{"targets": ["emotion"], "norm": "batchnorm", "depths": [4, 9, 4], "wave_channels": 96, "wave_strides": [5, 2, 2, 2, 2, 2], "widths": [96, 144, 208], "label_smoothing": 0.05, "optimizer": "soap", "warmup_steps": 180, "weight_decay": 0.06}
Rows from block 13 of a small sound classifier, named by matrix and row number. Rows with one number belong to one channel. Each number is 128 + 32 x the weight over its row's rms, rounded and kept within 0 to 255. All counts start at 0. Numbers have three digits each.
After each channel's rows are labels from the 100 clips, of 14976, where the channel reaches its highest value: "top examples" is what is common among them; "loudest band" is the band of the loudest frequency at the time of the peak. Only what is clearly more common there than usual is listed. The data: acted Russian speech (Dusha). In brackets: how many of the 100.
# convs1: first pointwise conv (model.blocks.13.convs.1.weight, 208x144x1), inputs 72-143
# convs3: second pointwise conv (model.blocks.13.convs.3.weight, 208x208x1, transposed), outputs 52-103

convs1.36:142109084109143066189096091113143169158079095142159133162172082131113129171208118118077150122140136132196137185183089188106120162153086141115152110098111162097124155159129121093181143148133133110147175127124152076142
convs3.36:069108176147114141090095122127130081119128150119155118168129154069132071120144101168071124091097146186068147086193130130067128235124110109145071041138103144
top examples: emotion: positive (46); emotion: angry (40)
loudest band: 500 to 1000 Hz (29)

convs1.183:142130132123134069146108114151110138124212176127102061127098097129090122123108085151091145153125121159150153138106198121121207127199064120088118123111106101134165050152098165072135166109160113067093079113120128159189
convs3.183:178158135168180098196142124106149109160125096110134126150105118145103153128102101116131170178150154098175204156090114164115084145092130112114099109129211067
top examples: emotion: positive (54); emotion: angry (40)
loudest band: 500 to 1000 Hz (36)

convs1.176:119154148177092104105169085080116089138165117104099126155136107157091131113168158108121107153095093106050122208141149113133125102121061105090114134155160119081163146112121157183201196107107144156110116104101111151128
convs3.176:146128166156118092116174115105112102097128180087088171160114085142105105165098150097189160161115109138075119126099109110081098160150084154117153129154101151
top examples: emotion: angry (64)
loudest band: 500 to 1000 Hz (39)

convs1.120:086122195095119121208151175150121139096164134140154129117147088098134124169109200109067116142171112098112075171165177135120094151145152095086176057146162122146139106162128130071151121106119113106200123110054102072073
convs3.120:110109179127104142092132135091062096118104128097131122176165105108093128135155107106131062150127109173121058093171169154165153130116192121151129125135112230
top examples: emotion: angry (54)
loudest band: 500 to 1000 Hz (28)

convs1.16:170074145128148099116140067118056096121181112139123158165126141181085114114069142143127153142082130095107157089134142166103085168155055137094109161135071147110117148134120080138144140109155092160129120092147095137119
convs3.16:080066146084157146059158058128135154142155083116120129081107176119202125108113080105105076153065117098120110143104095127098151094109141133093101157123094072
top examples: emotion: positive (44)
loudest band: 500 to 1000 Hz (25)

convs1.160:128129121217101121066116143140087134132107087158130134166082124170126137084078132069157144145104188137130133164160179135076084121132109177137125145105115127162103141120117242166172161101093106115137124141126112117063
convs3.160:138122120131151114058132155163085136138121119088117203201147161160076144186106167160068141109166135127127115114128179139084093187124153108196159102096121137
top examples: emotion: angry (44)
loudest band: 500 to 1000 Hz (52)

convs1.110:139115102138083139104127200172182053159202118102151096147088148123051195118187107129160162127117155077137139168161181084129155118141145105079102114086115109159140104095163131148145149137128124054127186118143095115107
convs3.110:077154172153153060179125111187172175063139056125131128166139129138159163105157185130156109161122090183121163121085196118158124140165083130123078163094132098
top examples: emotion: positive (55)
loudest band: 500 to 1000 Hz (32)

convs1.186:158136205141191151113099131157136141097160092096210155092138085156135158125165139137202149131147113134119090121092159107108144110133179127128118069119181171124087167144080110119185152122084187180129117082163075065090
convs3.186:112137159176177167131131090162147123145120111099148109125093129138166108207141111133111079167171145093110099049149124151150131163158117095120167124162126133
top examples: emotion: angry (43)
loudest band: 500 to 1000 Hz (39)

convs1.23:124170079144118130178065116138090111149135104170163131169170141069072129140085171167126136165075120132141121116100135114119108185130142125151165104184112124170049117144086147130156204100148183162131144129120142149118
convs3.23:098156168140130160103147148096123142099103100163076208103149102109170146151174144146176145119123167125162102119116122151093096182087126170152141125117125122
top examples: emotion: angry (52)
loudest band: 500 to 1000 Hz (25)

convs1.106:074089144183075106102187083143118072181105086168197079136086079184123151123141161159079136141128147124107194098154107182154094127167131154132130113094130121128102121060118162131146085176157154113136073133149124150095
convs3.106:161152128123106079181110155179126099189126119104110162113132178114131101127129133155143145167077135187114151132107136100068175148154159093144128111090113147
top examples: emotion: angry (53)
loudest band: 500 to 1000 Hz (30)

convs1.92:218153169146125138084119147134164153100163146141136124137123082184119130104099117141124113125036111155072112154168087108074159121162132058148105139137148104081149126105084123115097115128115040167085140123167098094147
convs3.92:099173156127085161104147122179175096136107120173159071117144064103097102112120120152117132150155067061114210095137133164129090095149115183171081109130143166
top examples: emotion: positive (51)
loudest band: 500 to 1000 Hz (39)

convs1.173:152165114144140128134124152096109157085144107131084130082165133162173090119141161114166078131171118172091092212146189139146068147119123072087114129104115080136173106119192153160106160106129174129143134174144175101177
convs3.173:123119130197108100129092118156115132155112125101151155058135131099135072138156151093157131092122112131094127153143149139131173142066120136125128130120171150
top examples: emotion: angry (59)
loudest band: 500 to 1000 Hz (25)

convs1.57:152091119135137118137119178107105105169165216103092151142131114138148125162076151156163090110135142100112088120139096114092116138114088125135198073074173136093079097097160117112134141194065143110191104147134126209072
convs3.57:087135122131082136138077168156113103085056158128134106100109119136080088141115093128094066168140102174122130126195075118174204127118175157115092109127098144
top examples: emotion: positive (48)
loudest band: 500 to 1000 Hz (30)

convs1.6:130108152150081114117116150180129141063185147185110066126203113145117114155165112123159160105172098125128107151149090197135160055070072148148061147143074173186147110097106146174129099182147138153112204133118148102106
convs3.6:113139116088144110081085142084066114150135165133146127140039131105028161153093136090153089157115139153144123190137167106142138171079114222190156114170076172
top examples: emotion: positive (39)
loudest band: 500 to 1000 Hz (27)