config.toml
arch = "quartznet"
model = "sound classifier"
dataset = "acted Russian speech (Dusha)"
train_examples = 26041
gain_aug_db = 10
noise_aug = 0.01
input = "waveform_16khz"
targets = ["emotion"]
num_classes = 4
norm = "batchnorm"
activation = "leaky_relu"
depths = [4, 9, 4]
kernel_size = 25
wave_channels = 96
wave_strides = [5, 2, 2, 2, 2, 2]
widths = [96, 144, 208]
mixing = "mixup"
label_smoothing = 0.05
loss = "cross_entropy"
init = "lecun_normal"
residual_init = "scaled_by_depth"
optimizer = "soap"
beta2 = 0.95
lr = 0.0041
beta1 = 0.95
shampoo_beta = 0.95
eps = 1e-08
precondition_frequency = 10
max_precond_dim = 1024
merge_dims = true
one_sided = false
adamw_lr_other_params = 0.00074
grad_clip = 1.0
steps = 9300
batch_size = 128
epochs = 45.7
lr_schedule = "poly"
final_lr_fraction = 0.05
warmup_steps = 180
weight_decay = 0.06
adamw_weight_decay_other_params = 0.05
Rows from block 3, named by matrix and row number. Rows with one number belong to one channel. Each number is 500 + 40 x the weight over its row's rms, rounded and kept within 0 to 999. All counts start at 0. Numbers have three digits each. After the name is the row's rms in percent of the matrix's.
# convs1: first pointwise conv (model.blocks.3.convs.1.weight, 96x96x1), inputs 48-95
# convs3: second pointwise conv (model.blocks.3.convs.3.weight, 96x96x1, transposed), outputs 48-95
convs1.0 097:476434480477495507464445567442492533531536488472513509518502477527492433510541578458523389535458538534455472486413525482562488536476422498573506
convs3.0 093:499473517545533541520473481546503516483443570535444493518451589450531497478501448560476489506485481519562539523488507536547500449526531521542517
convs1.1 096:519499530530507572466486534430427531484497472523516512530543593423468446568484590516525530472444447456494531575433488476532551529524532533468485
convs3.1 099:443466485513471515442539503588471493483484504472558556541498521526493547473493564545530512458525538443584485495539516468491560507522499511493503
convs1.2 096:522546419466467559495448561476467538448450498537536494516555521456498482463518468484430485487530532484545489498546492466512544508393495499475492
convs3.2 092:518471581547389522552432503477443488469554500510464579486569491541531459527515529536484542521581466523517512501545438537505618495510536455489486
convs1.3 101:428534554492482530494486481485492523490538503551453497487472541561531477428472533468486440527513537552473482483507511439518461486458531491481438
convs3.3 107:532533415489483534519556524469383470481491450537500497514467514450463500450496394482523523435540541495437450487473471513469519523513545495540558
convs1.4 097:471441445472556543537434483503475507489500519445494523454497577480486473569488424451478477508515528548525489445529504475505543499494496455408538
convs3.4 102:443431521481505540478492521538516534568457462495524485513566449497485435486492466563505472595491455531445474526543472543514543475530468448467525
convs1.5 090:544478461551489516484455518522452508471471519464475538502487506478471554585505481483536502489486485614469420542484483484404476463500492479478519
convs3.5 089:490459567472506545443497447464538497554428563519507512468495493575473363432509472436475448530596512520505466548471547571519497486523560564497558
convs1.6 101:510550454489434426518503491411514515520481444437397492428510471567482474489533515485562483435510509477556521583518498479513517523494496509557517
convs3.6 107:453488473422492486524485559510424471475456489537517483473445477534531551498474520511432543461486483447539504530476492469517518500513447514431543
convs1.7 094:479549433496482494523515522505482525467510681485519473535466488489528516495512519487524515562589459523533481556515468457521436533498497513534483
convs3.7 101:558537449488565475495480469523463501510468480569582512434461477505480460484468401524410469509508482475515444431478556495423468442528492537479544
convs1.8 097:494482515491521591500449556460522514495509459494541423488441456390477420441514501500484480550552493475571487473493502476527516487494575432466547
convs3.8 100:491544518561524519473457546536518480463498484534520426486562467481530405452465449517452502501562539535455500487494498489528470544468487472513530
convs1.9 100:500540473497497460478453519491531495516449542400473493445498500545452551519541483555531505551474517491568526504551532514559514454474515470419488
convs3.9 094:530539519576507437466498475494518544482565452454475462512514510513424495439463573524583437457469524458520529533500566513443509480534536517491527
convs1.10 094:508436492537515538536545537511487428564470582515493525563451479574503437512559474449491525472502420483439459503465473547467516517500486467514575
convs3.10 096:540493533544479491513487546466469501462488533538502497503540461540456464519442548451458446422541488469454480432477500499495524534485451412586535
convs1.11 098:472509567475503497449538446526518529479423492512500458511534444460475581476452517479415530508464553492479485572526493516475521514428474492515501
convs3.11 098:531545568503596498485494489489469472593542454490468486494506419520511527513482520532464459465474495529474521501528526531473467500551471472449499
convs1.12 097:512479521503477537582529429430488518471411474552524440508414532475489509462530526474500480485410501474498496452494496467446526590439455456491439
convs3.12 093:486531483554435563394507561503467476489508513562516456477472439569531527470453570443450572476547484528504460494439482422463464488529556522481523
convs1.13 101:530583420424470461469539482497576453492502534549513515514456405575542510486494514519558520519488459485485443511517493512501514491488529486463447
convs3.13 090:478551525510453476515528452425526477486488578511468389484466440521536501515492454508510477450495456479488435510493487491445541468524478521565512
convs1.14 108:503419500521556524441409489488461593478525440503486491491528489474506442486592504484489447492526517508546472514470475585484493459523479482555475
convs3.14 096:507462555494436530529517433497431487507433512474451417476496461510416481495541486455552491500443541526440529518486461513470496634464491444527474
convs1.15 094:562507482452525532539506545442474544511503524443566522516475553473518478458554521599430519468558543470451515503461497502406423461497453442564482
convs3.15 099:513537466476535500457417475514517503499495425420492462530505594476558482495546526497457512494455523514436496477468498592460417555499467443479474
convs1.16 096:511525535506511488488468489491438469547473547448534544425563529543482502544494522516423515454456467555456465545504513456507531513447531553488508
convs3.16 098:475518465567519494436504505526516480487489537482402449504524475481432528485476526444474503522518543497590588475414514504529535512491562565517453
convs1.17 090:477466461448504551453522435557465439415527529523525477476554480459463567492494471507477587461493532473528524546514444527504579532485504488517551
convs3.17 093:515504477493468450516493547453538486483498495560515546517591479510499456513474547471543509455473525416460561419477476621476458524498496465559465
convs1.18 098:458490503524447518464517537532448505501506513419519458453548450523513506540457529474464450472488472549506513516507560425548450534493533497494495
convs3.18 102:462469452444492525558505578457484553538507490539549488471505492569498476468542443494538469418470505373466475439544491460575557482523542548452417
convs1.19 098:520461554497549524482501526478462518542558544526478524452526515548476502564502519465526470548494460554504532533506533503442456580508536488450462
convs3.19 092:464557545508532543504529503468460556459464478498534506475533520460508509543539471579484460514450491497543504439513530439433503456517450500581548
convs1.20 100:479483476457490492500470485490445498488480469481459506524509445445399429533541477512515490538506431518563461553538482526508500505517465446463584
convs3.20 091:470501482521529481480465464520579518471474503560525538509493426537530455498493566522501503495504519476474563528477477550470507563521480432459540
convs1.21 099:490406524463521512494501527478496457519507426492484466535465483542493486489478491429521464429558499486494515463434517577554445513558519525514588
convs3.21 106:479407540463481502434519434539579490508500464556502565519436471499477482452511478513469500485455549465573419513499494528415540453545498522504551
convs1.22 098:458502533400526474504484478492506556469520586470500479454432511500444500553490471486507468499520503464481408526567551396523506525493453516530509
convs3.22 092:564534558560521565443456509510470459490553475470587436552462494440494557431462547475447527496503431506429474485511480429513460491507554481524469
convs1.23 102:502494511499479483467502452498528534511461487482516488522520524480459512475505471504512458537505468499492493525449492506485508519611458446481532
convs3.23 105:510575497490471460613538514438487434495537541506490479567478500502466599420511507509511446495422539473465593552446503467524532514435536546514509
convs1.24 100:538520464359529511494532444499521477526552429485530508456484465511467522471560499585552506470518488482513456511486513543441510484514453443418503
convs3.24 094:527511457464530558527538527507524446523542484503404508439529479535402517517440517579499467480563540525473406530557452470471485524465494481504510
convs1.25 096:518460488548516516449547535492456454530452460478533563484393428429453484489431529513439474521506519557430467435471522498408535511584511506445483
convs3.25 106:435491511553499495528495494500471485524545536575587521462514483533485471499434521526485551551498529425487529533494476475507450476422426478485441
convs1.26 101:464532483592417545498442514512495525546487499524507461499446527489463487493529483516538541560536500550521519517545559527491564476555508502460528
convs3.26 095:564476440455548472424499539544562466556502538547465474524491510449508571454433458491488560502511530424476495492491523523513440473525544488472498
convs1.27 106:487527502470407454495442548530472499490503530528527514461436538516586560496564602471528541567449502513538493559490557517504569543485466540484547
convs3.27 105:519536475563412530513529467541496421520539471499512544449503574471460522513568483532464524553493445557443495498534480463565550482421477471475555
convs1.28 093:471556480569466483530483502500464497458417493460494590495475498540437478522486591522521485449484484534470467473515551490519503539487526488458439
convs3.28 098:537471447503471527477464521454483408450508514425495481462467542544503494478467512537476512491524498551526495477512544401490528464570503463455524
convs1.29 104:455550495491459493562486491443564463523455495475460462469465538494487488519447553470536548494476493478452512493536488435498417449481422478491505
convs3.29 100:528457432502512482478501492478492492452523459495512532500442491557609531474507548554483529505504469557487457457584469443513456501438422497538516
convs1.30 104:544550552571493504492497481453535510524554464582530453436452457540546529419478535445486478422501499564467463520531482482516460529537586544537465
convs3.30 110:411496517527523481506519474562544568437421556473463477532419531453446494493478546533537468486534462490497496506559541455572485509586572535486515
convs1.31 107:495537459558518487468419535561425499487524493529434561452524502429546516453531541436466520531536525499443543492506521442487490511539506482449573
convs3.31 103:462514466469592536499525525496487499504398478529524478522427514531511510524426537494413456547477434533501550498455472487477423484518474512558496
convs1.32 097:510481481507494457486521468533476502569527532483532516481450465472548551564519527502452479508463464542520527480494562415575516451449571467510541
convs3.32 091:578555429498520516607528551490504443489466548550551537507498566496499538528501483398477479569545447494454475471440518517478504491482501476489443
convs1.33 104:415505506458498485510492434517566461490515469449481451504423551477456508542513462564550533509528480542472484517507465547520551438452501479474516
convs3.33 105:508467559489447517520529511495483523483471500563435495409509482462558456443525518591460518463501523495574452450507521482522471522497426438500533
convs1.34 098:428502494492469550451485516478469520486436446580523502477449513501530492428555587591530506500480487472468527456526428510469485464565486573513476
convs3.34 094:569541522493456446477454483585506568471580481401531446506496440489554468500511413518454559490504509507480470495509536490529524477485496458389497
convs1.35 104:503528590466566415418589516501529465449539515487473476452492510525487486481508525513513546448528444453564493452465473502520520532545488491514500
convs3.35 103:519500537583537548459435494529546585416501517582458564483527520522475452502523528515510491549500445494454445418540403476544502534518460463486466
convs1.36 098:565482483457564453530530445543511504519552483553524489477469424452530592413528518517567543570553429505478483495464499547441471496547463551512428
convs3.36 105:480525507534498545532553478534416452457467408488476493491584530461501628462463554486544542472465483444587563533511529473457504458430525464512501
convs1.37 104:457471501528431561526440489549498490533455512517421537453422445432552522423471509505476502472513442478463449512500450535514477488498586504489513
convs3.37 100:588425429480547517469484472464520596460428562504548523508467465537501517516532478504485476493517486514520542473551407504535527457549462499534473
convs1.38 104:501510476548507533518453545471446465474455475498520487522495619575496491600552462442506522480459493510444490505542533612574473516544479520406493
convs3.38 100:511482502520509438490492479563568483520549455537485531564526497430537494537434524529511466440448596444516530442525413471501470446479513545492496
convs1.39 095:531501477552489489539470488500478548506474557491503450464495550444502497567492466407447429484459516538495480478523470449539464512450527564446461
convs3.39 094:528556422455479464492436500540517575500454476485538529491485476466491549514500464523451526503529498436537502487524532472506483410572533506504486
convs1.40 101:527518449513549477566522490565498533553533460471468579477501510458535539506540490453535459510490535483444436506545527531487549549451479514551521
convs3.40 104:545499416490458466497530534562464458551462491482577443531468549439492491458484446542491472513527447490436477513448470455490590487576474520514483
convs1.41 099:548418540517616533491503468522429482539522552471547496515586507507481506453505503533509549485453483550504499528487560522568458456486531535517518
convs3.41 096:576509490510490427511479513531512467463502482553527540458541542512523460480465533506523478509552496502502535549452510443495480473530504487505529
convs1.42 096:443464519489539501555520496511516547465564569457537550582502486452490486509491516538486485448509530426531474525487517504571536493483544497419479
convs3.42 102:548609516503535489529494537503479510502533582488519487495498501584477487483473501480401501501503470556481484508475480419476429484490522515461518
convs1.43 100:467461550553548503493492477509512528459509529492520460471576518475520466552523466445435550508494501428522461512511545469546500502561524564485511
convs3.43 093:528526504466528496532519509474516546493471430505463552551499494500529589562565512563501437528507564437574531550529511493546480509545448540515465
convs1.44 102:490492475446533463494522520535573548576412499495477479526506454501500470528538485562484488458546500526448566488512486417441485498546486451580541
convs3.44 098:497500536473550529485453564545529550544481534517442452523518438563428524493524497512476545483506450527582484499458475477519505431528544466508527
convs1.45 107:509589570403551498507499570473526441481516492420512539552540527525535499543508537514487560576472500501448468472507502491582583505480531501549462
convs3.45 107:521387470473508500545489516604436544541470528540478509453502451426461502507514519517467590503556425487534484642432519455533556511458531481502483
convs1.46 090:506488506551563446498447506496523551513504494489470479481434478510444505475465530482491580467472485414535556543487431458472537436552499483543486
convs3.46 113:554427544497448504471524572455541496514467531489477453516427453499493489500504500596468512465522453438575530532583502502564474466467482514430488
convs1.47 099:542569482520564529578537498458521516543458536509490488506517498489445504557492551539462511501495556493430555549567463472410517552482482487411480
convs3.47 096:514484475521490516539510474498532490600485462477519474505576519520588539514476419458547479568408494462563483512538529385538506512525538483542476
convs1.48 102:448535564469513507433448496530478535537498541536476538508536479475527543541517534387470506444420469489527463570547491488475552480489504496552503
convs3.48 107:542522541446483485481517514518447541539553539471495534578510509523506457518508448502537515484551480461495463541468512523548506469539521529536519
convs1.49 091:438454549512531474529431486460513577529510545562508490604552457546489536473544553434542494501500584462442500530510529448503492470504486562569468
convs3.49 100:516451425559558530473473484511512495500512449558502491450506410496511474496466521531493522482468471547465476582465535447423494569475479418519534
convs1.50 100:499545445451483472535516475508507506507513488474464495504553539443503493599496546442511502474434480525521501541533448545435456551550473546492493
convs3.50 100:535453481520503571496508451503595487540538555509475466516533466506494517441531454488561500437503547420451513528426519546612502441560523510437524
convs1.51 104:489499452540535494497437428531478440533478458510523494460466477496488533483566506468570544509479506499524483546466522524459504522457552538416509
convs3.51 106:528530478492516436518450498541499476516585522525501482500512492599509423436451489584434489451451537446490472443478550423459538499478546485553508
convs1.52 104:499469558519591549522468537441578524493547557480453523450502543457477495525472527534406512468547477466499462510488510506514505499441457488459489
convs3.52 108:459429452537560515537454494475497507512470497517470518506417419502586424473469487478482535601553466525517542510495498533468516516455475531541482
convs1.53 104:408521576456499478499567506557428540512491474493504423468437484562524512550462489513477406537504504495477457550474554499516422472487421493582515
convs3.53 100:495520454500467500579419497454467489535574445519549531400497459494546443492522493487449471467516452482498481534526525530574491618458509510497466
convs1.54 106:448494475492514497522524472517556565468450499440462552489537492471547526528558507558509498456578517429534584493500483462496533488439476546480492
convs3.54 099:550525480477502470405546468506529534477490525483607526506517539502544416497498452517456512516479458496469479595522534472504507492559488546564516
convs1.55 103:513439490551465526493513442483558528481553465469538462502516531506517504432480477555470475481516482515430462516471460475565456540542588481452542
convs3.55 096:470463536409556498442523485527462456517505526477470529535420453520561494581536483510502445479478549507382589516550510501532511557491489493436524
convs1.56 102:517541533525504442512485481557486531516450567506484552549454483497456470535551493483565470465405480444523498543484509521451447509422523530405572
convs3.56 085:505494510567584530483491465485470472522454540580528497456491491510550491483427484491468543504559483463480480445487501524487450503489449499475551
convs1.57 100:493512522505601478461442443456582424513497552525503577522480540526471545484467487491497507579445458517489535547529523570456495524487511477541535
convs3.57 099:505531546520494529471528419517448477524537551505509555521565472534546412502515494457555587478497502474474464506563516547525515477528433488463446
convs1.58 098:528554474479564552520454452458564511464487588560533524458464485521389456503468487491493526490487477529509514573494537527547468467503545418504598
convs3.58 090:477553532479468553496557498522462476524512521506485522443519499527490514500480426462510470479517477501492518511514500512391490483484506496480464
convs1.59 108:486459539460554488476496502461525435548513451564523425487546470438595461468467509524505602527498518563528512480508534511462452465545551537450553
convs3.59 109:504572496483545484485544471561472470474501500467476498522479478512500513501425575448550503537452561477521550446444567445527527552466480532560491
convs1.60 097:479542523494426512459467468496509536409486425553449469466538506495564546510456485470562484481563447505516469502519414519588486518469457462486477
convs3.60 102:458470451495511519585454436501466487538519529443482529511538481457494584493494437468466463472502465527457578523490373508468550455521589447520483
convs1.61 095:472462402452521519586486437517478510496537473471551489503532414500486468562472503521488502508447451510528500510495468563504473528526494542538585
convs3.61 100:541547468525527447531578534433472539507507513504565479445540556461550527531589481464519532482494450527458508571528543512496538486489483511506593
convs1.62 092:569485518497443527585488497498475472530515563534507486523440497483519459545438505517470498438509518498536517425499477541547511528556487444571481
convs3.62 101:618523544453482513502532526512496496475505546504483528547466526540431493483543541480538435513426552473462484454469511488490468500473462478461492
convs1.63 107:461517522519509514565399467480467470474544447524488529580488542573484571491481444490512569496561516499479526486477500579506532575554421528511461
convs3.63 110:459497500464443580452500510610528502506479491491518450419502585499469481446524513567488532524531543488519497505476463474548571503536519528459469
convs1.64 101:479460533512513444497469485473453543465599495456432456446485495479467533553556448479443498481525522529528531590437431450447454416487509471487503
convs3.64 099:544452506518502501552388458464559530545537548438493474525520480496558556518503474568441510468460447453556517444522539575512548479531523474513539
convs1.65 100:573520482485538489447626509499500452516503501492544556422479552521490554573507520567467450482512525468501545455558465586502534490484508500497534
convs3.65 111:475502503573559490507523495452483407471486450455510565553435497431500512498477517440511557523519481564569491490529475505436529528545481495497549
convs1.66 100:487494584515599550494473567413532480542519495549504486534476443500486531518533490496496574490539531538531444573478549487525522513516480507544449
convs3.66 101:446505466519492507488605464468536489481477541487559514530499496520527550496615523614419457547499457476484485524453477514445505503525515490488440
convs1.67 098:461395453472497517552470482486565513464523500481544388519446546531587498486459476478471520508507504450459488528513555541421482505506395494491512
convs3.67 094:470488533483555464523472563582497520557546478459471440536502551526510486507509514485540437483547470428509550495512530487464526514497381544472502
convs1.68 100:505436547496448470505440560503465594536485525544533517450561494523435508479523485539511470450566487486497508478521569471523503449485592503492502
convs3.68 104:529520510494487442505447509452518459549508477506464456475478471498503561483482484460519412479457483509549436406458469535530566448475407483451488
convs1.69 107:465477477525454536517539512495434513542524487439583526568536441572394428456470461512525504457544455607530529522450519495526479507528469489471548
convs3.69 103:569466497571511486503509547517529519518478447467491518536509470624478486501478515502501511482494451490521486491481479498481399446462506538513543
convs1.70 098:464467421475455508377490458540483543510548462428490542485460506567495562533551539437473560518525526467527470530517501433534472467521493498514547
convs3.70 104:456541451520472553480486447533481511516452504542413500504498489495521530520485542488460473512454554505533519512521526422565538449517527458461407
convs1.71 096:438445514499531442445526528518459459468439554539583517428492543467484453489519488495452427475518470473509497498498487504532526494540558448409574
convs3.71 100:520508488399508534484508549514444514471456539540498492549503525368471521545409400505477507449466525469480532545486448474486512491510467488598523
convs1.72 097:447435499545527477462455461470494481527526398585464510523478519525490498452481480503479535539549498443463454507543573486493497448472511542476488
convs3.72 097:457508583465454460550528464526462513527494523589511546480507507526501512451514532479468496513507576476529519475510539456473467468476501397498506
convs1.73 102:489481490500459470529495502539495542543523481464550546506563370512498426448522495510459514595445568507472459524476539525463468485480493530461561
convs3.73 099:454494498487511545478466413519519496539481525494472521444530439446554512481472526526523514578488500549570513523556505546536442476480483440481467
convs1.74 104:527448515557522496443527572475535476465560484501509541510448562558505457562435489482529478429462544490488472511472526544538542538435416525472504
convs3.74 106:536479459445543473465563523556476463443521506491495468459498509483546505531439421492493477406504506549500502485496509545425484431505533573431550
convs1.75 100:496579543486605509456440470456481550491460448504534492554522516575506520533521464465461541459507527525545613482502430487510501449404530511498538
convs3.75 111:451495554466466627484501576507543579521415491527488538571499484531517501574488476491475534488502464507521481580476491541442544590456566495538520
convs1.76 104:602533506497545482531500472481471478548511519541478431512413521508568497472492532523448478505448402522442579476463563477526490511493534504531446
convs3.76 102:470532490483462524597462474607508473435495490496488535519512505512435521585489472508484489481410556540459510500501463562537508487451526504479434
convs1.77 098:523505570499507553547516533455523551529464468503484565457502472469484492485502510562547532528597511528563607517497516457538504526520524521489582
convs3.77 101:444503529400465454462511417499575497486505465562382511470452516442447497494499440503457467498537488468536445512533504443556509526496472516438411
convs1.78 102:540630438520498577453515526538473544454449501471464503410470543463524510508457532575508500486525499502534570455471542543540460456512537485496513
convs3.78 093:561454425470547459474544521495506458468472458516466501538591480513513497518481542492527452552492479517548579542518514500506361484499515522488481
convs1.79 102:528568448483566448471508461525447512465474509524544494560548490454572475446531529570498540502490515494563491483514514481435397499492606516534527
convs3.79 109:490497499443448543482502529466564518497510543510526436507515515493490543549587593504490510500465554624543529488543478487498561486536541508508441
convs1.80 098:547553536530530540532499496457485566524455500502472517486474511438528474529526564534472549460453473543583519440518452528502498515463483529510500
convs3.80 096:512507552563456449487469541530552437544531545452510511523532580543478538478473500512490484475576522474518511500535536444486499418533418494511491
convs1.81 095:496528491496432461481486538498474468456390488574484525542422555475465448522530419479500508494533551478578471476511508516538480481471473494516579
convs3.81 100:493545485460522545473551478483516381543526421488523491507559489504450448535470555514463532427547427496525444597447498552447474430447516543487472
convs1.82 105:434496444602555472445493488481551442504569494529443413471460512541517462499531525525451542447517533503472508506485534452428539607525551525483459
convs3.82 096:493509518451472468525497500528583424573458556447510404405491460503530450457541516448447538420492506574509568439469525550567523491514504512550556
convs1.83 104:416434473567511533484594484524503522460537448592533492555520484513523430492582475480528477525516468558496487484474480468455564499538534565526539
convs3.83 095:514458529573460532498531476547495488486480521510406484449451525430467533483395551510560549490435489547565530560553414495527563493443511530514502
convs1.84 110:463455535513429580499430547597469489524462507471428462526489471416494484501534509476539481478483476533496493511452523526576449543477457519484465
convs3.84 100:566501466494466421487456565486552474495623505476509493510512516517489524461494413509501477529497495515442506520486427463492540508460501473497523
convs1.85 104:532470484436494500451536503487481440553566544551580538510475437495469480569490476581485501591504483435566438414474399504511571524468452478434511
convs3.85 110:510535428517510545452522565526551518429461571537549429509465498564555463509486574438496607474539435490430442477470447527452490489437534523467534
convs1.86 103:443556487546476506561572504482493515489431492511557466560547507445438481466585505496525437468538416445560447446535491456509489473497499490543490
convs3.86 094:564524478543533555466508553505535474428446512541473539500507478565460530587507467479502559496491451528548491480549502471532517513470465550487501
convs1.87 104:518517553497459518556493511547484473593547581424546484502512498478528520444535505589442534507514483467469505499472488509478456503502458473532458
convs3.87 105:475533521492495436499557543494491480489565453457504505438496553502461549469567427451568473520548516499530428491540432499474464458448466542458470
convs1.88 095:452435391460607541464509544502476443481469554441546473510526441463445519517469440467544452476515482455496527485488491509500514534507478543487522
convs3.88 101:489502450468551450532490513443494491566527476441519442449434485514443468508530497478480534554572436520482542450497515463561479504428470523511452
convs1.89 097:557501435498568465503563464467479444427419480500493500451592521542483588479486561449520500525488473470496473489550482498511552505466573551529521
convs3.89 094:489472476451472498513553392505472511464469513516470469563475494522508530400535483566543543513591497467538484534499539493511505460476499432485526
convs1.90 095:465579480461510510521540434551531467531498579506467562538453505474528448509397532499504454462497509458437459520529506469462529389446467517498460
convs3.90 096:509482502570498477545521396546568520482424496530496494453472524538493521462507542483437516508495452466503520492546507461479512493521437472515474
convs1.91 101:494509479582500459400503530436471484461486499506516486458458447597425467509440545474472497484537541441489489488555471483521524513538518451502497
convs3.91 106:486460504492530463547479554496568425532515601463493479490513528501568531558495489502542467442543529570512513543521435506497485472436487530471475
convs1.92 098:549507538543492476466481500472463409484514472512526540511593493499488533500558524507503525547438483503506496576522484445444515511545390459541462
convs3.92 088:501474525456477539539479520414541499490527516459565501472483430475511457508523468525522487536434482510512561557469500534508520495477515510491474
convs1.93 102:563471570500511448520424492541491460523410477495522497546543531473525548461494491561524452495471492477461535465532471504466471505434581462485505
convs3.93 110:442418441495497563455548497501438495512560481518545492472515494571493455429604429500479533512474473511485563515544544563571491532510507467516476
convs1.94 105:517435451490429534461487609491519548530558495540457481442511483492456419606481542461531498559507514469541486460516477550520462439471503488525500
convs3.94 102:444435498468512443576487501430476449509516440506489459476551510478555528507479498471449486551462493505571477485537441554503532518501460521516554
convs1.95 100:502486485476516544523502415473532554499472523503569483552537500493436533551552569558448556492439459536440452447572466487539519444491494580471525
convs3.95 094:498528484505408523453579528497487526476502510438497521485463551464513509527548522494520449440466503524467439564467488515464444454465523574507539